A small image classifier, trained from scratch: norm layernorm, layers 16.
Rows from block 4 of a small image classifier, named by matrix and row number. Rows with one number belong to one neuron. Each number is 128 + 24 x the weight over its row's rms, rounded and kept within 0 to 255. All counts start at 0. Numbers have three digits each.
After each neuron's rows are labels from the 100 images, of 14848, where the neuron reaches its largest size: "top examples" is what is common among them; "patch colour" is the nearest of a few named colours to the mean colour under the peak. Only what is clearly more common there than usual is listed. The data: photos of plants, animals and fungi (iNaturalist). In brackets: how many of the 100.
# u: gMLP up (value half) (model.blocks.4.mixer.u.weight, 576x384), inputs 256-383
# v: gMLP up (gate half) (model.blocks.4.mixer.v.weight, 576x384), inputs 256-383
# out: gMLP down (model.blocks.4.mixer.out.weight, 384x576, transposed), outputs 256-383

u.537:124150103132092112109162100148142166144113132116122092074137152121139134131185144135098124146151090104107138177115112102121137119094109118160118097095135088142127132130126160141126099139131132123110130150114155104137134120094122130113161151120093154106148169149111163131146104095133141165113151106132143135120119131111123113166117119149129153101115114086147124112102135114150150109123
v.537:117161181148096097132103117111155126137148120172167139137141102137140129100127156131106122140130132146106117125084100114126183129075184097099099126087134126124136141114120136122136167129114148091105082101141157129109126143125137083157120130117128141116141155081132126122152163142137125107128118127156106162154129129161086106096108105085123095084153119173164132126108126157155112132116
out.537:106108172107075139138138121123079126160125136171096116153125148133137116149171123154108129131111157134091148094129128116142107132110141092138168045144157125139155121138126141131142158092109135128099078130165135085136124091110150134096124171121164164171154128073132154109143153099132102096143100153157140132125113131155112141131149154150148123081120126096200126139094160153145099149138
top examples: order Lepidoptera (31)
patch colour: brown (51)

u.102:131159146137148160106052155144146142124127111131132153125080103104146094115167157087126139155116130109166117065130133119133122132170111131157110134136129159177185101167143161099091129116100128122095103142118111168152129138118123128054097144116115139120093111129166119131109091137132098136115126100084145134130127138130137144147119181125127095119139167148126136164095156145137135116115
v.102:092144100127107126101126099130137137119130103154148125160106124108159140146153102168113197152129135118144119116119124105122137135156130144139126116149119056146150135132135101118174162151147070147061086129104144190158128146145123168126108137141118115122097124101155142141146134102154105149118108139142146124130083075102151139127119129124102135156120105127116186133147169159137045113177
out.102:129165136111152097163114147112105117137155159142139130129088107117138133124139124103121130146133091111120167073161075128135122138124106147142157140158113105143147110116144141177132141110178098089117095184161126172126123134120121152122173096134170118129098120150170091141146118131109127162125103126146133190114130120132138127131162133132116129108131152148110141125166177132101105139114
top examples: phylum Tracheophyta (33); kingdom Plantae (33)
patch colour: cyan (41)

u.452:134168106128103132123092171114102183123158098132200159148149143160128173084142127138121129133166126125111127144077184151089140165165136152136114117159173101118175137118120136096161157090115125104149135142115122121121122131158144145092154144116124120168131122098143153114121082174130144130118123128108135158170157119098153126158174144134141113135136104105171139115141124152105118139092
v.452:119102160150182143129132104133094111107137106091170128083114128114130141121179133148140115106112127108154117109105144117145143148117103144109112162116122099131164093120150102147135118104164117128108121096148116113115136065144119136140141132096084101145108072121102104089149133122126098122163089123135140142189161078121099171156138175150167123141110095104133119147168149083082100152109
out.452:123119120124114118090093150115106114089145116124101169137127120140171163135093120096144098130133079151121141121145096137152148139117156101157106125119150132125115139116088109149138122141125153161182106154143129128109134123119119127117133137190115169122131143151117125117131148130116115127123112140116103159130179097153145126137107098129083128119146117123186128159120113129117132117103
top examples: class Insecta (74); phylum Arthropoda (74); order Lepidoptera (39)
patch colour: yellow (26)

u.92:125127099138108106121129120115132143139139126116131087154082096104089093146112119129099119169153097137170141166126135127134131111137173095136102159120154182111125154102127141131114156112167135134080152105079168143120148082128135151109112156112136126154177162161116114147139138152155135111127139121090138165123099149136119167099142157138110103095154118145117129154156131161126101128125
v.92:152079128102077132146101138140144119149148113152092132126123106115136106132134114104100111118104111128126152162145141125097103113083135150179129133143150095164093150156116128145143159109121156131122156083145136139115123136140159142139166151113127097102089153120130124095202133162175119109170109126124106160089158109168124118169128130130147124105138096149174136114135117121127150091108
out.92:080121120099141103112110125165169099079112128144123124121094091143109095124161075142099139146137119120095136116153101093102101111116106100071132156136105094118076125091145134109099134106156137136121125163092096093098151104124137154068154138149111141157094148151159116122118115111113124136129119142088149111081121082144174102127094106078139144127186127138134125128119127109156107118170
top examples: phylum Arthropoda (68); class Insecta (67)
patch colour: brown (57)

u.202:095104125139169119094118128216123104120107145103111100141111114100154103080103152129137127112144181137158101127134123101111115131186130134135128194139077116172154118151096160083114131159101149128161148122149076149103190130095125165090159141149139112149094108104155114134160117136151116144174163087106141154136119123124140119119138124118149137131174120121083131133107126141123125104130
v.202:186130139089138109126188083139108144107118068123122118102111154108122136106118123159127153130109195150137122156126107117113145129108117069133106128110071115085133090107118198164134103128089101103137121139114120129086168093129135162126181111125125135130126137118112109129100131118141137168115138108143149165101130112130143117096148166116145135095154126101094084126135146136110169114140
out.202:134132095132071137139140112169118076123115119125154123102133134106096112089115137124103108145130158084108145142140149135159135115152128148153125158117130127121100135092102112116128162127142128163181117137135154133085122182119165140146116143112127133127086142120105127121153112128086091156120135143092115136156153116112135149114127145150112097143143132095101152152152133144162105149065
top examples: phylum Chordata (97); class Aves (92); order Anseriformes (27); family: Anatidae (27)
patch colour: grey (99)

u.348:171123138101116100133084105142150097107127133096104109105164140161134155094132113134150149143140138129105100116178158136116152130135138093137120099141070113125175138120136123134137144122141116122129109084125117138139149102149079111110138126122131133147134133135127096111110079155131121105102100177144164144135120127114167128155141143115097104151128119138127149107124183130119141133124
v.348:123159118099116170159109106093100080171123139140129136120180124135147099110152094151085170162134158162093111131154082090131135131128134107109157128124128112144162116127148147182155173130128146115138131093106159134138147123089160134126107149093139168139137092158141096124095101108109159138157124121151171182130103132130153155140128102116106131147111138143090141111162143103100081163111
out.348:159158076102136169156074138111142129124128126146132134128153135130182090096156153134091113115107170102135129093141133117129079094136126072142146100125140105138121104124113137142099124119118136108091148175149140085149123140137103138156126137154145154126118138156122135114108099170109116112066107140156115120141144101144113155134161124097128142145172175148136121165135139143110138085119
top examples: order Lepidoptera (34)
patch colour: brown (49)

u.164:159082134140143154162139140109181129115139114089143118124065158088099155160128130117144103114132127085110111099109154137129166101125097147128122133095152164131143135163126146128121156088155129126140121179106112110116157116195116145103112165135108105124100108156113157123117132138155147147125115135091110134135134149134081127173148124134127112138089122108111113153116121145090108127097
v.164:087140171141103137128136134083117095145120168083138143136102068106084146130161123139115137142182142171165131124136106103106124153136147153118130161122095159128157102102115145089103098164150129138100138128104176102133146121103142115108141094119146161129130142151131115143126141123124105130113133132109127092126152157150143141181142105164124140121128133096099110126142085091136147097121
out.164:119158108118101162159101132097126136089115098184094157111103155113144126135186116136158160168108102157123116137135126096162152116083121099143153184135078160139122103127109147142133096143126110112144143111100090084118152109107094114129111127153098149122148119125134105117158123119118120148121149112122151141109140120107103144121153116119096126123115141125120144139118104156118133141147
top examples: phylum Tracheophyta (25); kingdom Plantae (25)
patch colour: grey (89)

u.198:152118149120146163170100159130127156120090182190159137100123115157069124114129128121109141127136121142181174129146105134130095137152107107127134124135074093141147123125108099121124119184116130144161153137119142136092168154103149143131116077106113127149154152161090147100111097082094116115120107129142163116153158135058107138155087092122121128126087128143101167155093108135097129099094
v.198:158140152138145137110163153161156153122174117121135123169170135107096081079110173128107117117134098130143144150123090166176129161169105135128109126117117085134135187125111127092129078111135167155133102139102170120142122151113166095139116140128142109089111096119139142126088092149093176121108136123052097168141151110112138133150090110125136124133087086097162082132079120127125123141123
out.198:094162132128095122155120153114103149120128129112128073120101121121121105121101119135143123137119103134139137145133130135177153170165142130160151082158146134146161123132073133118149162082102130116116174090140132175111165142113144119119145135112178132161094153113136167123161124126132135119129149069156117095147123118129134111158099096101133200124116139109112175090144191125112110121148
top examples: phylum Tracheophyta (30); kingdom Plantae (30)
patch colour: brown (74)

u.294:125124168073155152158127092110128119117160128151144164100120121154156105121121114116149133152115164130123132133151100146178129105152152109131132085171142143121131073135164133129094126128168101109154144123113125122123138135149159144093091127108162127092130142118093096094157133088179105069113094158159143150143109145123116116156122099132110155116076160123192133125123123105080124139132
v.294:121138117116125116123151149166104134136063130135114116141116143134121104188114151134141141166191129170130166156127127119136141141142137089124072134146113116150144139108143121147137089153126137105134125112099092132109129103152190119137136090126107107133134112137143099129078107132113105105082153099152132157134108187092101126124132136104163169103142138133112113133128130101107155139177
out.294:110171124120117114138132128156134136138108148070159133151111133115160111114139146093095120135126088141170128110134117120111145109129147137113140125140102173135126149120120155104113154100128192105149077122140153120105128194153128116113146094104174151139162133130125118093107122122136117109146127150103116091151097122158118161114117117103088130180104142121076104095152125141135097145174
top examples: order Passeriformes (54)
patch colour: brown (51)

u.336:131118124163128120116190144128151110118141106169152135130116081136148136113125144171088124154118177091108135139118125135161114096123193155122149190137113110187128140133134132154108114071122142123180124125121136109107150105125139099135117123133120129159137131130118130116155149127152134111104143107133121161159091135116113135129147148144147139171161133156125134140113172120101131142147
v.336:171105106096138108143161125156105171132160144104129135132136118187108148140181110077146168129162115148126136150141111128101177101159109146139106124124101147126134157144108107154140107145095109154164134118132083144143151139134107092125123143137105125124120132150154119116095090147142146094115117172142139106113131176106107141179135136132137104109153124103078077115159131140111123147151
out.336:107153118114164128136116141125116059139146146129120168138129132081089130128131161110152106113131131125126118103118139133142187086099092142128144155159133152180110123101134137107126141092131132084118168085084127131104108132109136140089134082127149116131110162065117121146140113118121135151146157094159133153173137140130132121146180127122079140122144123149137143122137147142126126166130
top examples: order Passeriformes (51)
patch colour: brown (61)

u.420:128137160118122135145074114145157162116155105126147098109114139118115124123085133141114136162137121133160152117093059126138117144098110135097113102141119130122134153125114145138159144136165141115105114104135142136097145129134154143146152161113095112118135100113096105145182155095128163123121114098122109138127112129125112147138153133136130089091114109157181093121125137106150099122101
v.420:123128148099054120163141143105129117162152146087139111109085141102119139154156128103082102157104147117152115107153080095146163126141097129107148129144119106111160087154167168120155153171175104104137103156115125145138154127151181170087107120133141101160122122130139120118171176134098140117097152132130192167107110122128086073115125148129100138157147146123130117142086154160113148142129
out.420:104131127135087142104154129145121101084113176149119136116106116106125132152143173108123080119145144121143123128103143134150124095141118157142098160164118141152116128126115165135162130098107095144116143116148111113110128130097113176094172164138112092135093147142125108128160170085118143134126091167078111115136125134107108159123128160070153130106141110123138126096129177121144109114156
top examples: class Insecta (60); phylum Arthropoda (60)
patch colour: pink (32)

u.302:101096164126084125116129115091096178131151120169142136090115153093114123132152120130121115111104102132105116144104126154154128149175140118128154099131089121106172090139094120130128164146124137105104115074148123141077136146155109091129160113152142170166146127137134131204134142127134127151151087114154175106128145099132098149135189140086095101127197140119111116095119135121145144134126
v.302:138092147102143116094145124112118137123110096096101126128145157152162114142157145097111098107072147159150095147089067094153135164149141135123141069106139117141165133100158136138103152133178132120090094079097139163137141123121144120139099143120119124186143126129152164122123145124140159168135093146142150109086132118168119108152132134142137084132155141122120145144168145038139156143084
out.302:117110135095139110135202168164111144096149141137108131139091140120140168095117104133147198136093115160123086133142107118101147114112122106146140147100156090143136156110087160117138160065114083157129135140128105126110118130145117141121119151118168134148171109090148117106124152116137093114138094186100117145143129148146119147133087137122171089144109106118178141127125129094144164121103
top examples: phylum Arthropoda (66); class Insecta (65)
patch colour: yellow (25)

u.116:146112174104086129102083133080107075135125131153125121092118094116112119137135092118098133118165112090134176096110136158125135092120166156078136131143129102132110134131140129131125118116114104112114181138121127163130145174148116132121164138124115120138118167115132121125117091128151132132116099144128128130108123151157098143120151158111129141088100150129165139124127102147114128105110
v.116:135121095096126142166108116076188150091119139136118165154146140124088141110113069123123139110137121128115155146154145138111125091106106100136092126091130143117133149153171096106095119113105092077145164136137140146112180128131135124144109144155150093101120131103133139142112142103062141126150129143143090112150115117141112133138158169136129147138127152093098100086146127163119136100147
out.116:107093096124163148171156123109176130154123126148146122156098129151095122105136106173144090126119170107117119121146153116147093126109121102133083102075126119133149089170121146152143101155075144121083109141131138166124104109145170148160157139109072115090147180129164147134130154157129110141095150121138112135139097163157135111132107151166118142098103137136132099149125145132119178114114
top examples: class Insecta (80); phylum Arthropoda (80); order Lepidoptera (40); family: Nymphalidae (28)
patch colour: brown (52)

u.491:112063137161148092133110137122125122149124089109086136080129163144093122133109140114126108147113112064132104144114092118101118119101110157114124101153171104119100155139118095126142133138141134124095187109128126161097156111119134181128119140151113128099133149110104080109132121124118106099159085100109152123134135150114106095139092170153097097152172120094139135137096114125109174074154
v.491:105083109098143122132097163136095079132101149114116115128077144125076122107085090145125125153117111120147141132126115145090152105134132096121122152164156110111091100119136109151110161137112113141115107105151148193137178095171142124147104162116101116129138132135125115121145167143124164117137160106116167133120131164118135141148084139135128118111099161133152082140112137127112094118161
out.491:168147093129125140154128118134076078101086171123159116164057107143163124123097102111148103123104141101102124131128143110146126117123109110102121101113117133127101094147150116076127152108107177125111094132138158118098175154138108087099134114122146062161155123138168084146151144138110098106101117140083119098101146176147095104114172142138142140152077122097164120112140136114167114105167
top examples: phylum Arthropoda (63); class Insecta (60); order Lepidoptera (33)
patch colour: brown (56); black (31)

u.31:128126149092113160109116141109151163103128124202170170124122119150130125115137136097129130152148117106116121104132104101170167084155136140123111137107119073147104147162077136138120097131137141121131124132149109146116133159120171117155154106129100105139125113095134119149127124115103120138105126146156144124106132096135107176141122151139148140152104135121107169149128143166122121140135
v.31:119139067083142097079157109119134104124138127094167097145111139113153131129133128121120112115157161129147079142130118093121105143143144100157108085135165136119141136113129111089121095149146121149104174112089161106115105122085126121180142118104101154129134108109140163086100121145166161094120108125105139133151119156128123151162175146166113119141154154143107141097150122105125150094106
out.31:146120134123111112121167146157113138124148155133102156091142130127121128131108117103098132152148124107125133146127090143145141170097097133150136122106151139130119136180120140145145145141118116111121148064125120142139116118097162104116161080125153161146160119136095125130105060124140151165163161139142149118160098111153116147142154130123168121132134181114052114156124157133140132110088
top examples: phylum Tracheophyta (25); kingdom Plantae (25)
patch colour: brown (79)

u.54:117137094131114107169104083114116131119122132139124159103128111140102146111084103141116138119126077105153147136132143088166163118130157126085130135106113151127131104127156154142125142173159152132134138124138140120128155154151131140149175096142119181105134150145110142142150107102143135098117110165136114143131154137139146144168178131111104125109124086142090134151114163146112092114160
v.54:125075110092121091095112110157132147110100159140142128152131083126196138119105090104068115152137153112149171168138148130137136104104134143078197168101124158112137112165148107119159156144106104154105140149157152097118143095128119129123107144152127137166082098137102117099150150150127123138146127133064109158082128181130154137121120139136118116155132135091120145079107130091124160141158
out.54:096153129140132173159099108108179141119154136155175140167162110111119127147144147128122137101130121065088162120163135122119132164130164136130115148136125124085138131175124112110159129121135137162149130146147131085120121083138113175176114133133144169104127125115151110139098086160124129100113122107108090166126116171127145106095140095136150154136161092138098128148111142147138128098138
top examples: phylum Tracheophyta (34); kingdom Plantae (34)
patch colour: pink (34)

u.75:163104139134145116162092136095085203108137151142183112105144139140152135140125148126150130112119170147161114124152076146092113110134124120143119115125138142144121102124099101144156217134166142090150160139141150129164117116120119131112141106153138130127153111143140113120123112131143181113140128129096095164111150177152142157162136145118158106134163110141116123150168155145127118080122
v.75:150094110117086084109122116127129098089127125126113137179172075158114104078110136134178153120143135131144172114136114093099088130133102129124132109121118104102146112170158129086149142129195100121132117151142138159190127151099113134096107141098143089152140127168160151150103128112100114130130163106102101100113121126122176164125137072115115134124131124132173099148126117170125094089124
out.75:073164117163147078114180101139107111181109094124102111116131097186136128143137136111166135171140081130105156153131142128095137083113149134157146139169100108128117137118116165170092119138139114155128132129136173144120161123119157136123108135150181162116150141141136131094147118148128117140109117096131119126160085143141147151127118119095126074089114083150143056074144149168145131110131
top examples: order Lepidoptera (36)
patch colour: brown (61)

u.139:151106148136139155084115111128060129118081083197124086130096139107120124098095108126151117132129150133121140173129101125155168140126121130172113108126110098122130131151152120114140117157134140151115127100121097129090127111107065115117111134148149088113102148129118094141158119130103082145125113118121148121072134121132082087113155125126146126143138129137107109136117155130124138099117
v.139:115099089115084131138128131172074161165129155133081120165103117140124169130121130122159104066127138117166127135154128145155122133141125078124142127175119123093113085113140145100116153102154093139129129115124136137106105146135116117093110114100080084115148160113134141106065123127190140107112137141143105088096142110135123104126119114137118090134169133152125140076150113093177116145112
out.139:066076129179113132128115133170122128126091138143180131155109145122119114135100167119129124119114190114108112129069126095109153115123097126129141125164116164110139130128128132141129143110133122142122126114116142135122128060141144105155128189143132152122118087089125115112132133112116166157110102157161137145095158143133108148103130111144107095135132110164129107153154150139123172146151
top examples: phylum Chordata (92); class Aves (88); order Anseriformes (25); family: Anatidae (25)
patch colour: grey (76)

u.174:124134144133143133129147084133134110099181115133083148092143100114111115142090149180100158139129119141132134104093078125152082136130105156146168127131086093168139117131147128108100162129128179164126096106100113144169155070177137142110117110113116095109104102120100104124131150125135100156087116087121142089084091105124150146095103132090103132128140105125126102147128140122115134182145
v.174:133139135116130153108137129137112108133150125112081187134114168152121165133133125129154170147147072150121185136121089136136132132117124073126131165096157159103099090125118111110095157110099110137113127121129168144152135087091127117140193160143102116138125147166165128112113130163144119108134151155138170135144084159108126115116119117125151121168168109136151120079143133103141077072141
out.174:149122153145141157133126120129117083140097124176148124117087122115161127143147091133149147145106092132107202097137118109136143117124087121133148132188097118144131108156138133151151142131119147106083151155158118169096122120125088103136120150088147119156073132126101159167093160132148092146132143133158141103141125142130100158112149131124089136140172119133141143095166108107160123108164
top examples: order Lepidoptera (36)
patch colour: brown (50)

u.428:155110133152121139131140168086113120108095116102118105173126106115165108148163142175134110118149164142144155140075107134123113125108124125155180102114098120182179170154129140115117086091146121143105153153135101101153140105087127118132145110167135164137095168105186103115146104097122150161118085111127123138147142081133140119097091138125173184133116156124151124119089153131109134131170
v.428:159098109106157138148136164122159137136112162140111156154102158133138162126125154130120075137145093138119116134118104168095112104115107162113136112125120144141097157144138122110148093141139137158065132093141171124145149129150137134106159138132103090119128109138097114117107106124163135147136101123087154127121142092147124119147088112108104168125124093096118126143145124143131132128141
out.428:099138168114124154163131113164170115132135147171121157118091125106124145088104132159122105079165126143142151165088091152088160153128094145107118128099140146162127187166118128138137099186115136143135133137130163121158074140112145128137148102129123158126165137116117121090151131117131101069155090158101175122090130138084152155102192140135143162141061066100146135123130138103092131098123
top examples: order Passeriformes (59)
patch colour: white (60)

u.478:104097186167154107154136122130129146145197128105132156094121130120114104117123122142146140145137097148076135075115096100136132089155146155135189141108136100154112116112124154124105123154142117170136126145104150136137127086129137136135155152109154152093159131139132106129125140115138179151146168114136138175080108134164121106148118155101130120131122130133150100148104128160130144137138
v.478:134122065145130123141149173138114122079124128103075133124118156130138135129135124121151133151173125168155131102127114085123163175103123134161089115093172125107131155114123127119140120122118134116138155106126130107076135181109165148127143114165150132167116107093154174110119150161173159146119104117155105156182154123148175155141127134143098127103163115109140101119125107119131098095135
out.478:128120182174150133136131162116123142142141120096188070102074123108131106137144136128129104147121085172131138100092138143079135126142073093155105123134106156143093114164124151140136127137111119064112128149195178123125154120111091086107124170115131140083150135119148132148132129085141110110129123136128115106097137127091118152119093130110167110142116141117115183099149131080077124166132
top examples: class Insecta (62); phylum Arthropoda (62)
patch colour: brown (63)

u.545:154131117136131142120127150129092140089106123130115125098080133159151111144138149123107150118109160145149102131147115132127086143133156155080137113166086130116119124110128104133131115133151120090099108131131141116147131123122079126119123114128081140130162136125082160134095124133125153114146114136100141141133120132149139117121158142117121136149121091094121117083178122150098113093170
v.545:139168162105097158113111157162149145142097107129128144131153114115144136117125145149119145098134083131099128108117134186100084148145118117141132133093141123139118130167093153116134147066126134130143091169118140164137146132179133124099160122116140111146134126110113096104162167094171183143111121120135125104138168156135128159142130137137160098127126092121095127145075137130158132137105
out.545:097160143111153135145121153131081130118169101134119111118126098129143075095092117138138069123133112102106132111105118113135143104126116100118151122155099137144095116115125229150139122120196154107110100118131079128117130130104115116134160163072129137116135135112090127128127120140137160121124154091107162128180126130116112124126160122086113141123138121131133109090092098118146142140143
top examples: class Insecta (63); phylum Arthropoda (63); order Lepidoptera (50); family: Nymphalidae (39)
patch colour: brown (52)

u.153:174131125085094139118157119143119127152118132098139143105123087114142134169119149150110113147107138148122119116105061118149114101162137152098160153123172079128162117123137131149135122126145151129099126148153122118109158147128107119120093110115133169094104090110168133153108136133103112146122142120145180132122107066174161092104103133165119127135096131100142145081157126127164109116158
v.153:141150100085150128123117153156138108116180120106133113110101118106103140135115145141112181147052149121124107131101134116146125131166103129108152140145145120141154133127136154107145091136132162158125098090113068080119142158142089189100114095090192126110141134121134125131090134056144123119138124081161142091118123081167163126126102172135158139133139161136110135167119115155166132202117
out.153:092136110141111117110134142175115121166157128147136125145168120119097147110123084124112115160112116124124117111088107098099110129087155149096132155122136145135109111138141094139125152134145153103151119133178121113128115161107145166150162076132141132135134110153133132123130144137140161141119107120145150116159112116110151119118116119153131149131114088109140177166135145146136096107118
top examples: phylum Arthropoda (74); class Insecta (71); order Lepidoptera (41)
patch colour: pink (33)

u.2:153130147134129149109141122101135124114122163107104094113123110111147164136087104170116085103131128118083134136094155109131106136118121096113183193104173117086152090127115170152118160163100154158156129162117140112130157122134110126116125144120135148117159132103126133134121088083139174166140147145100097109107154138127134127118085157118111129145141136151175134163138138130133166148116
v.2:124165117162139102121105109142149135103118148092126145119123100116134164124120096107165114119120139143109128124083103110151179159138109129151121109120106120106123109129133123143122105106182156167166142106158110161124157108125135140125171120127129137117159120141105158130097122161095147133159135143132092156141151088117117116122154133156105103122130154119137135088164070164119084144127
out.2:116134092123096125143141116140178142136153151085084177171133076110129130126100116149134095121081140155119126103161161145137138161146112128187125077121115130199107129185141118146132144088125162155137102092165138150128115146117128106095131110108137133142106173107138153146135128146124135113157135124145104151175103138154155155116138139143158137140117148105164136138136111162124114102095
top examples: order Lepidoptera (31)
patch colour: grey (82)

u.393:167126106143103127107105118082137108113125113130141138135146147113137142108112134103123098110108180130129127182169147158097134151106128161151118138075081109128112110110133121158111163140142099134115078145092117128126137085141149166119106191124087067135132147133120118119144172152064121137126121135112110132067123121091120147163105110117105133144125057200134073158154077122178116128145
v.393:136143115155079094116145076106176103098110084139113077140145105130101134101133084145129104109105134113084141137159163151116121093171112158129150123135118118110135123134179163167093136111128100117123112147118123156146174107112123125101138134125110082120138108138126104106128141149132145120108166116148105124136142134134117159143129102108128158141114081135126127101152074120162139132141
out.393:092112140109105103148153126140081116176106141127104063147147111084070124145109169125168137147153109151097142146089097114148138113142175123176120185109102147143118143129144140144093120088108125140155113141121114127141144176099137133108124121141101140114108146086063099104100125130103104126098131193125135070174080130122133156130111099114148139135137103128130107085114114128156104070119
top examples: order Lepidoptera (39)
patch colour: brown (66)

u.61:151125127116169110158196126129136115093129125124156142139134140117114120155139110105139110082093110114115138186185164137106096131128071103131059129118148138154182084173108135154150108147126131137114108132111151090154129100135052115127112104135132122149113108091113094110140156149154119115157107121154140140126119120102152145121138134108125123110164140139113111107149150084096106107142
v.61:166124140139103153124083138125125114135101141083134117110131115130120099115117132108160126128112126077142148117109138111119157126167142124123123156138117135131136060175072129167124129140098140114096103064095124108091154140151121110113139147151149124098117117151130124105112124167116141141104124137122134166092135118107107141191142100132130115119097118134113122158132088120105147162152
out.61:108134133094146110136123097129116100097075108095160148140137102074085091123116113082158104107132135120101182140148122088125117126126056152109142145134133098124134157158135108141138114085126101104140112145133160101175122127136128114113157122087072096114150109138100181091114105155153135104135095142153134127118148137116120142130117093155166148134141132122131144127131095098072122118141
top examples: phylum Chordata (92); class Aves (90); order Charadriiformes (40)
patch colour: grey (86)

u.83:094111164106147080114138105133119069091151170111182179136120101149151159096132137168115147121146160123135121106103136124140087097111075122178138098105102112165126140132179081130124110156141152121158142151103140119113093129128130129080119154159118130111122148124114120084175108115136172146110171112135122167104167105098166107164172113114154125131145156143096114138112116150130159111136
v.83:119143095126148120112090161107106105111119110122131140100155151109144069165123092160137109115099109117125124123093111131091091132121131174124156119107170121129120100145127146105143156129109125124149117125121162140103116136147172139089116118105122127130110122099147116119100152145103132161162132119150124102137094100183084097116116122099112142138184191119126126069134113131119168162141
out.83:103145150132109071091159149076124126173126130129100107179104115117128091121154172104111107167133078133123064111110137155113168136128128102130139131135154101137118137138128124066134099155145114116113139114136116130158146158091137129136130115161130116129076141114135184114139145143112108144107124151107126151123136106144136168108163119171130122109142088108088150138129144136156092098119
top examples: phylum Arthropoda (87); class Insecta (86); order Coleoptera (33); family: Coccinellidae (27)
patch colour: brown (57)

u.498:072101156129116106120136095086113132109122110122088125146101142086131119146161125092134138144153102160098148083060089139113117120118125140076128163122106133160121212106122103107125122116085130117169107104098095095092115137125115128127110144131113143106087119115158104106131163118147125158151140179155149171128095145123087143124148112122117150120127169115137131084142155099092147141137
v.498:163094145125103136150117091108172119097134149110136144139155122098120115133167124128112106141133134117142118125127158103109094110139101129138078150116092144138079157129126072129129094146116145110093127102122135111123118139105135138114128107148114129117122127142126120141157115115131179139124107136135080122138158126133100131168159114099165161161122140084107142170136130123129148117128
out.498:130144155111155158174137141095149129119133083162132089182133116105104121127128116120129101121165117116151115096122188118121101150107113135116132122105115141109114064173126140158139131145116125137116122132118167103083106130131127151153152120152140127122143098144152150131114155159120146141079186121114086143112098119144156105126160131130158129120134146104103120119165105129102175111117
top examples: class Insecta (81); phylum Arthropoda (81); order Lepidoptera (44); family: Nymphalidae (30)
patch colour: brown (50)

u.527:145166117137134141115103123143163116120153094117158100159120108103131129134104161146111181152082110089142132132149159122163114143129145151135122112120128117109114120130165134121113112119137089134076119134163132156128129135106125135097109102089139130096178121134142097100193175133102080145143143107156112152104147106101107126105095143108143122115146127159127136134105134146103130121181
v.527:127151138086151121104110125088152102145098184145145113126110094137100091152130157104143130125153114097152076180153096125132129138199131113171121157118111120161104125120131087132104134124123125117097141094165129135124141103105155139149143102086166120146112114165096116142160151119162120116144100114138173153130138145128141120100163140134134097116080112130138138103123134159095130131120
out.527:093125120095151130124140204065157115109112098112146104120104108086115113108126117157128148170114124114115135125129136126174129153075128088143099099126115133113141143096155171144132157096135123139074106114115147118175104097116133110157142091138134145152154121113132139114146103155177146104137141134118131142081108133141108089146140110114158121122144164117119143112076170141121154151079
top examples: order Pelecaniformes (38); family: Ardeidae (36)
patch colour: brown (58)